A small image classifier, trained from scratch: depths [3, 3, 3].
Rows from block 6, named by matrix and row number. Rows with one number belong to one neuron. Each number is 128 + 32 x the weight over its row's rms, rounded and kept within 0 to 255. All counts start at 0. After the name is the row's rms in percent of the matrix's.
# fc1: MLP up (model.blocks.6.mlp.fc1.weight, 1536x384), inputs 0-127
# fc2: MLP down (model.blocks.6.mlp.fc2.weight, 384x1536, transposed), outputs 0-127
fc1.1397 087 [122 147 139 132 148 111 130 122 121 133  93 136  60  72 172 188 171 139 130 119 131 133 160 132 120 132 114 127 179 145 172 182 142  44 130 133 199 135 176 127 127 131 176 126 133 146 145 152 128 153  15 131 108 117 122 120 136 178 137 174 120 131 203 141 121  68 208 193 158 129 118 123 123 153 144 131 144 120 145 245  99 141 107 133 122  80 109 165 142 101 123 144 143 155 131 115 121 126  86  88 131  77 140 157 114 103 131 101 117 168 130 136 121  48 156 129 149 238  96 118  62 139 196 134 118 178 128 122]
fc2.1397 091 [152 133 121 165 134 152  82  92 177 129 184 102 190 141 129  79  93 119 138 104 109 120 112 174 183 146 143 130 123 104  87 102 188 130 136 119 130  98 100 138  88 129 109 127 127 127 129 126 100  89 116 131  94 197 166 125 151 148 129 122 125 105  73 116 131 119 131 111 129 134 141 128 124  81 144 135 125 126  89 108 173 133 139 124 116  89 130 135  93 138 125 188 129 134 139 194 162 129 121 117 131 147 143 122 147  92  96  97  83 135 135 154 132 122 100 137 139 133 132 134 141 120 150  94 145  56 122 133]
fc1.1398 093 [122 155 147 110 121 129 141 151  91 130  74 220 146 134 129 130 123 142 163 122 157 196 130 103 113 143 100  66 152 137 130 122 131 123 165 180  56 127  88 130 148  46 170 182 120 151 128 163 108 110 125 128 216  86 128 111 114 111 165 110 190 130 114 131 128 108  97 132 131 117  90  37  64 127 134 134 148  99 124 123  91 112 132 109  96 147 130 171 114 148 224 118 103 124 142  97 110 137 141 115 229  93 150 146 149 105 108 155 151 203 149  50 119 131 211 127 133 133 127 122 128 133  61  84 144 132 113  84]
fc2.1398 107 [127 155 176 139 142 127 133 100 137 127  63 138 132 169 125 154 125 131 129 133 176  25 116  92 117 168 126 228 119 114  98  74  29 130 108 116  92 188 127 128 131 169 231  51 137 147 122 129 132 127 131 146 128 191 141 126 124 147 136 180 110 123 126 108 189 127 137 129 135 126  95 120 125 150 128 121 140 114 138 131  86 143 182 121 140 143 132 114 157 150 106 121 147 115 117 132  99 127  87 129 129 105 180 131  21 152  84  87 207  69 198 129 106 151 101 200 129  57 106 103  97 125 127  57 128 203 145 116]
fc1.1399 103 [ 98 169 110 127 106 131 129 133 105 173 141  99 176 130  86 103 125 127 130 126  39 126 141 119 118 139 141 109 126 121 125 130 200  62 130 154 122 118 135  74 130 129 131 118 118 146 112 134 138 135 126 130  92 148 128  91 131 126 124  87 104 122 119 167   6  51  92 172  88 120 129 195 130 153 105 174 129 150 106  85 133 187 133 166 126 131  93  88 124 143 146 122 150 131 130 140 141  92 117  93 211 122 112 128 129  86 100  78 137 124 117  95 122 147  90 140 136  44 168  65 101 141 155 129 149 129 159 126]
fc2.1399 093 [153 122 158 131 138 179 149 107 152 127 115 124 119 140 128  62 125 141 132  41 112 135 116  85 133 147 124 122 176 132  94 130 127 117  93 136  81  63 139  74 102 181  83  99  58 153 172 130  15 131  81 114 128  40 178  77 152 138 130 111  61 145 113 128 132 130 177 122 151 110 122 123 132 134 120 115 142 131 147 105  88 136 143 105 128 126  46  92 114 126 132 162 127 133 158 116 107 139 175  55  62 179  92 127 126 120 122 204 120 156 127  76 140 116  83 159 124 120 150 126 151 131 128 121 129 101 175 104]
fc1.1400 109 [219  77 116 128 135  85 154 137 141 136 124 151 139 180 184 138 105 114 115 154  79 130 151 113 145 210 102 128 168 138 122  69 158 216 151 134 148 109 119 131 132  66 119  86 113 103  90  74 132 123 137 110 140  92 127 132 101 108 179  97 127 138 102 106 150 133 149 133 138  95 129 151  89 141 129 195 120 129 174  92 128 152 146 139 255 126 127 128 104 163 143 179 135 136  88 132 155 101 123  97 111 121 159 137 199 187 134  86 126 162  41 115 147  86 129 120 123 160 124 139 185 141 120 125 126 169  55 117]
fc2.1400 093 [186 117  45  72 129 127 122  93 163 177 127 192 148 155 129 110 132 117 249 176 162 132  81 127 123 136  84 159 141 127 129  49 108 122 154 254 139 103 131 132 128 152 119 133 117 117 112 104 158 123 105 116 107 136 121 169  49 127 110 128 208 185 122 221  79 146 128 101 123 150 142 138 155 108 137 184  91 124 128 125 122  80 140 127 107  97 118 134 199 150 132 184 129 149 125 126 160 197 195 150 126 211 127 131 130  88 132  75 104 143  76 120 163 117 134 146 129 132 191 117  64 129 127 137 124   0  82  74]
fc1.1401 101 [129 109 107  99 136  95  84 209 173 129 112 138 155 120 122 132 146 135 129 159 138 114 147 132 106 105 152 127  96 142 152 116 120 109 127 112 118 117  86 123 185 130 142 145 156 129 128  79 140 145 163 113  76 125 126 107 148 139 126 126 132  90 154  41  27 126 120 117 118  46 144 133 131  72 139 134 167 136 138 129 151 139 105 203  60 124 164 108 179 137 122 138 124 130 131 134 113 141 116 129 113 175  75 130 122 125 223  93 144 128 134 118   0 127 169  44 124  47 150  83 127  96 130 128 148 132 127 120]
fc2.1401 111 [124 104 125 134  82 102 166 133 127 101 150 172 130 104 143 134 151 136 148 151 190  93  77  86  89 127  82 141  96 134 102 109 148 118  62 156 128 143  72 141 125 114 136 133 141 108 115 129 140 174 147 128 104 110 127 103 197 118 139 164 154 120 156 131 162 161 129 140 142 116 129 127 133 110 119 141 100 149 150 115  54  95 105 130 121 123 139 135 137  85 196 136 108  80 146 116  38  83 138  95 138 140 121 200 125 108 167 138 161 159 137 119 185 127 130 141 128 103 122 174 157 133 134 157 156 151 148 127]
fc1.1402 100 [150 125  87  15 168 106 139  76 149 127 152 167 101  68 136 128 130 161  18 125  84 132 149 129 128 118 127 134  90  98 124 128  66  56  69 126 130 129 129 177 136 122  68 118 138 122 130 109 148 106 126 161 126 124 128 175 146  96 127 114  46 176 118 123 142 181 127 160 154 153 104 147 116 116 158 124 158  90 125 131 125  97 166 164 215 144  67 128 132 119  79  97 127 137 172 117 118 128 115 186 152 129 128 124 108 110 111  96 167 117 147 149 120 136 124 170 132 119 132 127 167 125 113 138 128  53 255 124]
fc2.1402 094 [124 140 152 126 126 135 145 155 136 203 129 128 142 160 130  35 125 142  73 130 139 139  96 238 173 141 118 132 159  88 236 148 171 201 132 129 131 124 111 127 124 100 201 145 127 125 124 126 122 138 100 155 123  97 120 100 129 170 181  13 129 105 138 137 127  70  87 126 171 119 108 134  93 128 126 173 139 139 117 128 111 117 153 183  26  39 101 134 133 126 203 127 114 151 140 130  88 135 126 127 114 110 169  83 141 107 107  92 131 124 109 121 127  96  94 207 146 116 114 119 126  73 148 124 122 187 126 168]
fc1.1403 103 [128 138 129 100 157 147 103 129 163 211 130  44  83 128 152 129 142 138 140 134 126 117 114 111 135 220 155  61 135 123 133 125 111 129 123  85 129 129 144 142  89 123 101 146 125  95  93 154 143 110  94 162 127  62 142  78 122 161 128 114 108 144 211 161 191 130 138 124 124 139 112 123 120 129 105  94 126 179 123 127 126 126 165 125 107 152 173 114 140  67 192 129 148  87 104 108 137 111  70 127 114 101 107 113  72 132 136 130 101  91  96 118 130  71 147 114 143 127 129 215 219 150 126 128 126 113 107 111]
fc2.1403 097 [124 130 119 111 141 115 125  76  91 133 150 190  89 140 104 197 129 137 179 178 132 146 138 116 168  81 129 103  67 214 130  76 127 180 127 133  77 120 128 135 146 115 146 193 118 152  93  63 134  94 133 139 123  50  79 142 131 129 110 103 135 182 126 232 127 142 101 142 126 129 183 132  47 130 144 140  64  96 115  79 130  93  98 111 148 142 114 170 180 130 127 124 140 128 111  66 105  97 128 127 220 124 127 100 123  75 129 220 129 133  92 120  53 144 129 173 131 137 123 104  96 107  99 118 105 111 140 125]
fc1.1404 103 [137 165 131 126 233  98 129 142  84  82 102 175  98  91 164 132 131 129 102 154 150 187 128 193 126   9 156 201 139 121 117  64  95 120 130 131 168 126 117 129 145 129 139 132  86 153 129  90  48 103 122 148 126 120 155 128 120 104 127 173 138 162 135 128  95 108 138 144 129 131 163 126 113 139 122 136 118 133 155 140 129  58 109  46 170 102 129 122  91  96  54 138 113 140 119 116  96 124 183 136  43 126 171 174 122 123 113  89 131 133 127 132 145 148 187 167 123  92 124 128 132 137 121 107 127 123 161  94]
fc2.1404 094 [163 129 150  87 128 168 104 221 117 109 101 109 166 128 142  54 138 125 171  73 125 125 108 201 127 159  60 156 134 119  69 103 123 132 131 146  15  61 102 125 141  99 202 158 148 148 131 125  80 145 105 137 137 132 132 129 149 129 127 123  95 108 153  47 174 143 168 144 173 140 144 108 130 125  72 128 129 129 113 126 122 112  77 202 111 126 122 117 121 141 132 151  92 127 149 205 152 141 125  75 127  28 124 126 133 191 118 127 139 128 110 152  69 112 126 149 177 133 114 127 135 122 131  95 106 146  41 191]
fc1.1405 092 [107 197 164 131  96 105 125 105 147 129  98 159 141  83 143 124 130 117  94  41 103 190 122 186 142 152 123 108 133  36 185 118 171 129 136 172  37 164 127 135 102  83 123 128 130 143 138 156 145 139 133 131 182  93 146 119 107 139 138 130 106 130  90 163  90 116  93 166 135 188 119 155 113 141 134 128 128 129 155  49 132 146  95 104  91 159 127  93  78  41  82 128  74 213 127 136 177 111 130 167 138 129 212 114 137  97 109 128 116 105 113 118   0 145 126 131 104 162 178 220 151  91  87  74 150 156  82 128]
fc2.1405 120 [128 130 111 255 127 146 131 130 142 135 124 109 200 120 130 125 115 144 109 219 161  76 124 132 134 104 146 116 128 115 169 128 127 173 112 168 133 160 173 158 124 128 113 149 114 163 148 127 117 153 125 134 155 144 137 102 127 126 148 112 120 122 115 134 123 117 127 170 125 149 193 133 101  75 126  57 126 120 129 140 147 149 127 155 115 154 122 126 104  93  96 118 128 123 155  97 154 129 140 115  98 146 112 143 118 112 125 153 112 118 132 134 162 136 108 188 113 156 139 155 128 138 116 130  71 124 154  82]
fc1.1406 101 [105  94 123 100  73 116 112 124 125 131 173 133 128  78  89  98 147 148 138 137 151 137 148 181 130 124  62 123  86 151 120 103 117 118 122 114 144 157 123 134 121 136 135 138 138 131 128 112 121 112 166 215 126 152 130 128 115 131 129 157 127 247 120 128 192 135 131 121 155 133 147 137  93 154 137 111 111 120 156 122 128 103 133 140 137  85 118  63 138 135 131 128  98 165  96 170 161 121  90 123 128 129  99 113 148 127 131 181 152 121  99 112 126  14 131 140  96 165 125  55 110 118 136 147 124 242 133 142]
fc2.1406 095 [142 125  90 116 139 150  87  91 130 140 128 119 129  69 126 128 129 129 129 128 128  90 145 129 130 116  78 126 188 130 123 163 133 130 135 117 118 106 149 206 128 151 150 141 134 175 188 144 137 215 126  97 100 122  69 140  80 132 126  68 126 169 110 143 128 127 150  75 130  62 127 128 135 126 109 118 109 125 118 141 134 137 137 131  37 163 150 151 132 125  60 128 118 135 101 136 133 114  92 134 128 175 136 136 141 100 115   5 169 157 103 130 128 122 114 129 165 124 132 150 129 138 113 100 160 120 141  93]
fc1.1407 091 [188 127 215 116  72  55 134 162  96 121 193 115 134  85 219 119 117  97 137 145 111 126 122 125 138 100 113 129 145 125 132  32 129 194 130 134  85 119 142 128 121 158 160  90 121 142 109 137 127 125 128 102 109  94 131  25 128 108 147 155 119  47 154  63  46 134  78 110 151 110 153  77 164 144  63 147 129 182 111 133 127  77 142 113 181 136 128 127 128  73 139 136 110 149 140 171 102 128 123 142 130 184  11 127 135 112 117 136 209 138 145 109 129 119 175 135 162 101 135 116 167 103  45 151 133 146  42 130]
fc2.1407 093 [106 129 130 150 121 147 140 120 116 132  94 129 113 119  91  99 102 126  17  75 127 125 142 105 178 207 108 157 118 127  93 143 162 143 153 153 109 133 126 119 120 154  75 193  81 144 144 143 115  94 140 128 153  84  89 148 108 124 129  73 163 154  90 188 159 175 128 227  98 123 127 118 135 169 133 143 118  85 189 109 197  98  63 140  58  18 157 185 107 109 135 231 126 134 167 117 169 221 100 128 156 112 188  32 150 158 147 119 149 127 125 113 127 125 150 145 244 109  82 100 124 106 106 142 129 136 112 134]
fc1.1408 086 [141 169 181 115  96 163 117 131 160 142 120 164 137 144 132 136  92 137  44 118 127  39  43 108 126 186 135 128  87 106  69 163 143 169 119 103 124 173 149 117 147 126 127  78 117 131 133 173 130 139 161 132 137 123 128 132  92  96 117 117 119 133 107 210 104 136 150 131  65 129 134 181 137  31  94 178 117 110 196  87 133 144 135 104 180 120 131 174 124 122 152 123 127 141 135 121 186 139 102 133  93 129 144 117 146 138 128 123 129 191 110 154 116 210 123 101 149 116 128 131 128 104  57 117 143 119 128 127]
fc2.1408 111 [124 117 137 138 194 193 143 132 126 223 159 123 121 127 142 212 132 133 180 127 101 115 141  92 174  74 131 133 148 137  67 178 121 147 129 183 145 134 132  90  93 126  42 128 100 114 146 116 125  97 171 128  93 136 111 144 197 132  90  89 153 154  92 167 119 129  44 238 129 119  77 132 133 140 131 129 129 105 108  85 158 160 128 140 254 114 139 151 109 116 151 170 130 111  97 126 100 103 132 133 130 130 155 158 121 128 119 129  92 129 110 129 172 139  92  80 103 198 127 120  67 146 162 104 131  93  55  81]
fc1.1409 099 [134  92 126 113 181 103 153 162  82 209 129 110 111 129 129 128 203 157 125 123 129  85 136 118 130  93 175 161 123 123 125 127 136 137 134 130 155 119 129 144 121 121 141 122 160 129 130 180 120 124 152 134 148 138 141 167 142 122 131 109  99 128 128 157  84 114 129 195 127 174  60 178 106 145 176 128 173 163 126 189 125 159 193 133 107 126 146 179  77 152 148 157 139 212  38 129 127 111 141 119 134 127  93 140  84 116 135   0 123 147 122 128 129 185 121 129 114 160  84 187 150  83  81 116 106 112 146  46]
fc2.1409 103 [110 152 140  29 119 149 128 122  64 158 129  97 149 121 131 147 175 144 128 143 160 106 112 132 169 128 132 133 141 120 129  82 143 122  90 126 216 178 128 153 143  39  83 147 140 107 125 162 127 159 127 117 125  88 112 126 145 129 109 136 122 127 112  97 125 163  94 128 126  98 129 120 117 124 118 118 101 116  94 127 137 145  89 144  75 112 158 209 120  86 160 148 132 155  94 195 111 128 159 164 144 143 124 120 125 120 135 119 206 126 143 139  15 134 160 112  81 115 149 123 168  10 125 108 127 105 144 114]
fc1.1410 113 [127 119 200 135 181  96 177  91 153 106  96 143 159 131 127 114  69 142 140 119 154 130 121 123 143 194 186  87 130  86 137 119 162 145  94 128 167 141  65 139 123  91 131 131 151 137 190 106 106  95  15 108 128 149 106 134 129  58 112 132 132 128 123 155 120  98 115 151 129 139 119 129 138 120  84 127 128 203 111  74 123 146 124 120 161 159 121 135 145  57 120 123 145 116 116 142  82 142 156 119 141 132 125  81 111 100 112 126 154 165  58 142 125  81 118 128  74 129 127 151 139 115 142 124 104 131 135 183]
fc2.1410 089 [129 128  95 141 137 147 190 117 112 118 155 108 146 116  86 171 130 133 131 146 127 112  78 132 168 216 137  83 103 108  96 104 147 157 214 168 180 139 130 147 129 142  96  75 129 202 123 124 126 116 103 119  42 163 106 158 206 121 196 120  57 160  89 110 127 127 172 129 114 126 165 110 109 133 135 115  71 134  85 104 159  81 117 127  94 125 117 129 123 109 112 111 169 124 114 134 142 154 160 130 130 154 133  59 142 164 141 125 124 126 101 145 102 152  14   6 128  86 128 126 112 124 132 149 121 108 122 120]
fc1.1411 108 [112 114 149 136 164 144 243 168 132  91 128 132 136 124  87 109 117  50 139 133 162 128 128  96 174 130 124 127 198 125 124 157 126 166 128 121 163 141 146 176 129 108  41 135 129 118 109 104  50 145 131 146 117 133 185 122 125 127 141  85 139 131 129 126 142 109 134  18 146 127 118 131 152  55 110  86 133 139 111  98 123 101 118 144  84 120  75  90 132 153 125 128 162 114  28 129 125 142 163 124  95 140 143 255 143 116 128 135 155 171 134 130 164 117 121 123 139  73 141 103  83 122 180 132 104 179 134 159]
fc2.1411 100 [141 105 127 114 131  62 129 128 114 175 137  98 134 118 127 130 154 186 151 108 149 164  90 139 152 196 128 121 126 139 106 166 133 147 124 153 136  90 216 150 117 141 139 111 199 121 107 230 119 153 115 124 139 125 112 119  30 132 128 123 159 128 107 141 123 146 124 106 165 155 178 133 185 128 146 121 146 131 124 114 118 136 115 125  70  94 126 136 145 122 114 132 143 131 122  98 131 127  71 136  95 205 207 108  85 103 128 132  80 139 152 147 101  72 157  81  62  69 127 127 124 150 122 171 135 129 129 131]
fc1.1412 096 [130 149 129 193 106   0 130 255  95 116 153 125 149  83 102 126 128 141  58 133 130  79 124 119  92 116 129 119 162 141 128  72  95 139 137 138 112 150 136 141 124  35 119 148 140 117  92 126 172 120  22 114 138 128 130 142 161 180 134 131 169 123 134  81 136  87  42 126 123 122 107 123 125 137 123 121 112 119 116 151  71  78 171 155 124 104  99 149 151 156 127 122 129 180 108 127 100 138 138 117  73 131 134  19 138 147 117 125 143 140 125 120 114 126 169 130 132 153 181 153 136 122 128 146 112 107 120  89]
fc2.1412 098 [129 104 145 127 111 104  92 106 125  82 117 139 109 131 184 127 229 199 185 117 112 136 119 151 135 122 128  90 133 133 129 153 151 137 152  72 138 121 193 137  75 115 140 123 122  84 174 121 135 122 138 144 137 143 169 106 115 125 174 145 149 142 120 103  78 102 133 144 129 131 127 141  86 166 129 129 123 126  66  39  79 115 146 124 127 132 172 131 127 148 154 129 132   0 126  67  71  96 110 129 109 129  10 129 146 118 134  94 126 150 143 127  84 125 129 128 116 136 132 134 123 136 152  97 124 233 125 110]
fc1.1413 107 [207 136 122 148 133 127 126 122  62 109 156  83 147 127 128 100 128 168  89 149  94 154 182 131 135  49 144 136 114 127  99 110  85 132 121 124 116 138 108 116 114 127 125  70  63 122 129 148  98 136  91 118 131 103 134 157 105 189 183 154 133 143 118 150  46 103  83  96  84 132 105 213 109 136 121 128 112 115 130  45 155  85 205  99 128 132 135 136 131 215  13 124 134 136 145  58 140 127 140 131 129 132 132 130 116 142  79 128 160 132 126 130  95 130  88 130 162 125 133 109 124  89 186 112  96 130 133 119]
fc2.1413 103 [136 126 129 130 137 114  84 150 117 147 132 145 120 123 130 161 124 142 132 128 121 129 146 112  86  78 140 120 103 107 116 122 155 132 108 186 169 136 116 176 119 139 113 123 117 186 114 131 130 123 125 142 120 136 131 123 183 134 122  83  88 129 101 137 120 138 126 113 104 152 146 109 135 140 176 150 119 103 136 128  93 112 100  36  61 142 155 130  82 132 147 185 152 156 112 139 127 134 123 173 101 148 167 129 117  83 130 148 213 108  56 172  97 147 138 195 130 128 133 115  85 120 125  67  77 123 107 135]
fc1.1414 097 [128  97 135 178 120 147 112 130 140 140 115 131 158 125 151 128 135 124  98 123 196 116 209 127 128 105 120 126 127 126 131 123 123 121 125 126  93 106  93 126  95 110 158 122 127  81 157 108 111  89 135 115 143 104 134 140 130 102 134 118 149 115 163 131 100  96 140 138 188 138 148 128 116 131 131 114 124 137  95  77 133  75 171 157  29 120 128 187 164 129 127 116 146 128 127 125 113 144 125 152 120 138 123 126 129 122 129 146  78 117 114  98 124 136  88 117 113 114 191 108  68 118 135  96 199 175 122  79]
fc2.1414 100 [ 87 127  83 145 148 128 132 128 120 149 123 131 137 167 107 161 150 119 244 102 129 127 113 138 133 133 114 175 154 250 124  47 128 130 134 126 130 143 171 149 144 135 139 107 107 180 191 117 137 157 163 154 140 133 224 128 143 140 146 160 126 140 129 134 127 216 116 103 127 164 150 134 156 172 126 178 134 133 109 130 116  85 150 133 124 100 179  92 201 132 130 125 199 172 128 136 109  54 180 149 144 117 162  74 105 108 200 140 162 145  58 173 163 132 125 152 127 124 151 130 147 167 151 155 122   7 117 125]
fc1.1415 108 [181  92  32 122 123 127 160 125  87 104  85 193 185  80 131  80  94 101 123 122  95 160  94 152 173 132 167 126 137 112 153 194 112 125 135 130 109 123 131 122 127 136 148 163 127 123 132  94 116 192 124  83 141 174 116 112 126 120 137 146 146 156 149 134 190 127 132 133 135 104 144 113 128 133  88 132 193 180 107 145 119 181 132 145 129 132 136 125 163 110  66  66 149 129 144 123 130 115 187 145 128 126 120 186 137 124 152 126 120 156 119  40 125 113 122 126 132 125 113 128 141 194 170 131 122 136 120 128]
fc2.1415 090 [163 174 114 132 142 133 111 108  41 153 121 181 220 142 150 120  59 123 103 170 147 129 149 128 113 125 150 146 190 107 149 106 139 215 132 117  79  81 136 122 126 131 133 122 101 129 129  86 111 156 105 135  62 137 110  51 111 103 125 122 149 191 128 171 148  47 132  81 166 138 134 129 181  91 176 125 125 117 115 105 126  94 114 140 126 127 147 101 118 168 116  90 130 151 129 129 142 143 168 146  87 100 123  52 121  98  98 146 134 121 152 153 146 118 108 159 141 162 138 138 209  70  63 168 110 165 195 129]
fc1.1416 103 [133 110 116 186 131 142 145 100 108 133 144 178 120 151 123 112 110 117 124 133 119 116 116 121 129  81 153 175 114 101 162 174 160 157 166 118 180 126 123 152 151 162 117 131 111 255 131 109 138 184 110 113 154 131 163 111 170 130  86 123 144 133 111  97 132 136 130  89  42 156 108 107 134 136 138 102 119 125 126 127 122 179 119 101 118 130 100 130 212 128 124 115 146 128  97 123 172 163 129 125 122 126 131 236 159  89  87  81 109 115 118 130 118 133 115 176 128 148 127 128 125 128 128 154 173 126  95 127]
fc2.1416 101 [128 123 128 181 122 114 142 132 105  65 134 137 126  95 113 116 194 130 130 103 109  87 120 115 126  91 129 134 157 119 168 111 128 163  99  59 104 129 159 123 130 132 121 121  73  98 159 122  92 128 147  75 126 199 117 103 146 143 130 128 131 136 236 127 186 127 137 132 141 143 122 198 132 130 135 115  94 131 144 177  91 149 106 141 108 127 218 255 122 113 148 135  78  88 127 128 168 105 106 126 104 188 140 125 135 123 109 108 128 141   0 179 127 127  88 130 128 147 132 112 126 111 129  27 156 140 125  95]
fc1.1417 109 [121 130 174 117 128 125 127  94 137 159 191  99 121  92 122  60 130 113 154 164 185  71 124 123 134 156 123 114 115 150 180 180  97 112 131 125 119 123 151 126 116 138 126 111  90 130 127  93 102 125 204  96 177  97 127 118 146 126 139 176  65  71 128  71  85 167 130 114 154 160 132 128 139 200  90 143 163 128 134 139 204 146 106 117 128 130  45 131  99 121 130 164  92 111 144 107 140 150 137 138  59  86 126 130 105 144 128 126 118 113 117 100 153 159  82 119 122 115 169 115 190 132 108 128 115  21 149  82]
fc2.1417 101 [142 125 127 135 129 104 149 131 138 127  87 155  73  95  93 142  45 114  55 119 111  91 146 136  62 134 140 128 119 186 134 118 142  86 149 143 160 139 135 104 156 158 167  96 206 128 125 119 127 159 205 162 174 142 114 131 130 133  50  85 147  86 137 164 255 129  81 144 125 138 112  75  97 173 162 130 141  95 114  80 138  99 160 129 167 139 120 124 125 140 128 117 110 130 121 133 127 184 195 166 116 128 126 115 122 146 119 120 128 195 130 132 111 120 208 122 134 123 136 145 161 179 125 137 136  74 118  67]
fc1.1418 107 [228 105 110 120 117 152 179 136 154 118 143 120 127 157 140 178 138 138 121 112 107 127 152  90 115 107 143 157 132 123 119 152 123 125 107 118 118 132 154 136 114 112 162 185 113 211 157 113 101  87 149 154 119 124 227  75 128 122 170 136 136 148 129 105 105 117 138 143 128 110  46 128 140 128 145  93 140 108 134 128 141 129 124 101 123 151 132  79 109 125 112 123 104 119 159   0 161 102 137 120  96 148  66 126 190 125 111 118  97 153 112  65 160 129 142  89 124 106 127  85 129 127 113 156 129 174 165  98]
fc2.1418 095 [137  89 130 130 132  70 131 147 138 128 185 127 130 125 117 135  98 124 138 127 149 167 179  85 167 118  96 149 162 128  97  92  96 139   0  41  96 121 159 142  39  92 130 227 129 106 238 113 127  93  89 120 135 109 175  56 124 146 124 147 118 112 136 129 157 119 124  87 127 173 133 163 132 172  74 169 136 190 111 182 129 125 130 143 128 124 124 122 107 122 128 118 140 134 138 134 125 131 137 131 121 120 219 126 107  86 175 117 129 128 104 155  79 121 125 136 130 116 160 124 124 130 152 147 203 102 186 188]
fc1.1419 100 [175 103 117  93 151 124 130  90 130 160 118 125 145 134 109 161 169 125 106 142  89 134 132 135 169 127 134 124 126 155 137 128 178 104 120  83 155 133  50 129 133 126 127 132 175 127  99 144 132 157  94 130 129  84 136 136 135 187 140 113 216 126  96 102  92 129 154 107  97  87 108 130 193 146 125 143 117 123 129 181 110 134  91 147 128 139 164 136 132 169 142 101 146 151 123 112 147 109 121 190 167 129 108 125 104  91  86 130 157 120 127 144 128 150 205 143 148 126 147 128 149 130  44 110 128 136  67 124]
fc2.1419 106 [ 84 119 107 166 173  95  87 122 105 128 130 121 138 200  89 156 130 127 135  99 124 117 115 138 146 130 131 134 117 205 144  99 129 140 183  51 120 155 120 128 119 131 127  70 130 135 140 118 137 133  62 136 107 117 123 131  93 135 138 178 201 118 126 205 229 121 128 123 143 165 116 169 106 151 101 137 146 225 131 184 124 112 192 103 106 184 163 161 132 131 196 125 162  89 154 123  94 134 173 141 130 122 129 122 122 121 174  97 121  77 135 132 157 127 184 108 125 100 129 185 154 148  70 137 113  98  99 203]
fc1.1420 098 [125 130 159 168 125  52 128 166 146 149  85 131 126 131 163 145 100 117 102 111 155 139  88 154  63  78  99 135  16 131 128 113 101  57  66  66 148 145 136  88 140 136 161 122 124 146 218 143 122 147 114 155 148  59 107 130 137  88 106 143  55 132 128 128 123  92 103 123  80 112 141 127 124 101  85 130 106 130 150  49 123 114  99 199 197 119 105  71 120 166 125 119 134 113  90 127 112  77 125 151 118 129 113 130  82 133 137 130 183 123 163 125 151  72 133 119 171 180 137 159 144 115 121 130 137 164 142 124]
fc2.1420 101 [ 91 139 127 126 132 145 122 184 120 245 183  75 127 142 116 143 187 145  96 152 144  76 116 118 126 114 160 118 155 140  76  94 123  83 149 128 125 157 119 167  75  96 103 123 125 127 164 146 166 137 146 141 108  40 171 176 183  78 131 139 145 127 118 127  95 131 125 194 151 138 115  58 135 162 170 125  79 140  57 122 123 119 139 146 103 144 153 127 104  97 155 139 116  89 130 126 150 108 126 128 134 178  99 116 132 135 171 103 127 111 224 132  89 202 150 113 139 128  97 107 162 211 159 154 128 125 121 163]
fc1.1421 103 [110 126 119 129 136 133 137 150 125 130 127 170  61 132 172 103 103 135 127 106 138 134 124 144 114 113   0 118 128 126 127 127 202 165  65 133 116 147 154 132 125 149 126 127  77 127 124 121  82 129 154 127 130 112 139 117 146 146 137 129  87 124  61 118 163 185 140 169  80 129 128 108 148  97 118 122 118 123  78 117 126 127 105  99 119 128 136 191  81  88 124 118 147 129 132 154  65 136 130 154  81 184 210 100 123 111 154 115 123 135 123 119 129 175 221 132  86  83 118 128 132 129 156 207 118 132 116 167]
fc2.1421 082 [ 81  73 113 121 155 108 148 162 126 183 134 128 144 126 167  64 135 179 161 193  97 144 108  82 158 174 120 134 142 123 122  92 144 115 138 149 107 121 125  96 128 140 154 123 116 132 117 141  79 187 120  98 178  54 137 175 128  91 149  89 156 129 193 126  57 136 123 122 125  87 125  97 137 172 140 104 127 245 142 166  99 194 103 112 129 117 151 125 116 107 128 110 131  56 126 129 114 120 130 200 115 107 131 142 124 131 143 149 130 151 202 139 127 148 127 127 140 149 128 254 152  98 118 128  85 126  77 166]
fc1.1422 105 [117 139 132 125 150 165 126 121  60  78 153 113 124 131 128 113 102 103 133  97 111 185 149 108 136  37 129  81 105 149  89 163  48 143 162 137 129 128 118 123 126 131 131 130  99  81  84 130 119 188 192 108 118 138 162 167 121 128 114 121 117 110  81 130 219 234 136 151 177 128 115 127 142 216  96  99 171 128  83 136  50 126 171 148 123  74 124 141 127 128 109 140 129 103  85 155 112 127 127 110 130 239 130 157 140 146 125  96 111 100  71 114 108 125 166 133 130 116 127  99 231 124 147 135 156 122 129 119]
fc2.1422 105 [107 118 108 117 123 112 125 130 130 206 159 152  74 132 231 132 125 114 172 127 130 112 123 117 127 123   2 149 101 146 197  58 114 129 129  78 133 120 131 118 255 137 123 128 130 138 117 182  43 141 129 126 142 104 118 134 127 137 144 117 133  92  89 114  68 123 139 128  88  60 118 133 141 191 178  79 129 129 105 106 146 129 105 104 131 133 126 131 132 125 138 126 153 134 173 125 103 107 122 136 132 152 135 132 131 245  84 104 126  59 156 129 127 152 107  61 126 128 121 192 150 109 129 179 127 218 115 131]
fc1.1423 101 [132 126 140 110 104  79 120 129 128 138 128  96 123  71 121 145 179 146 126 142 145 145 183  68 135  86  92 156  80  81 131 135 119 139 126 150 122 144 115 135 127 108 117 146 173 123 150 143  99 122  59 132 133 170 166 131 160 132  81 151 119 255 135 108 132 113 126 208 174 117  83 165  92 117 109 108 177 125 130 237 139 125 135 109 128 130 113  84 132 170  93 108 117 149 128 108 137 158 127 131 104 123 155 120 101 124 124  81 110 131 128  81 122 156 134 216 142 121 134 115  74 147 148 136 131 114 118 133]
fc2.1423 095 [166  65 127  71 124 135 145 169 124 184  86 135 223 140 190  87 138 127 127 121 109 158 120 168 198 137 130 120 142 115 128 129 130 100 129 129 114 196 124 121 146 138 130  43 109 131 127 125 102 157 165 125 150 116  88 122 131 160  97 127 130 115 139 121  70 194 116 117  55 136 127  96 131 166 125 123 126 108 163 127  93 128 175 141 151 127  98 118 180  78  91 139 143 125 120 109 113 104 123 138  99  72 130 134 131 129 105 105 106 201 144 124 114  69 129 156 134 128 201 114 119 129  62 154 147 155  98 149]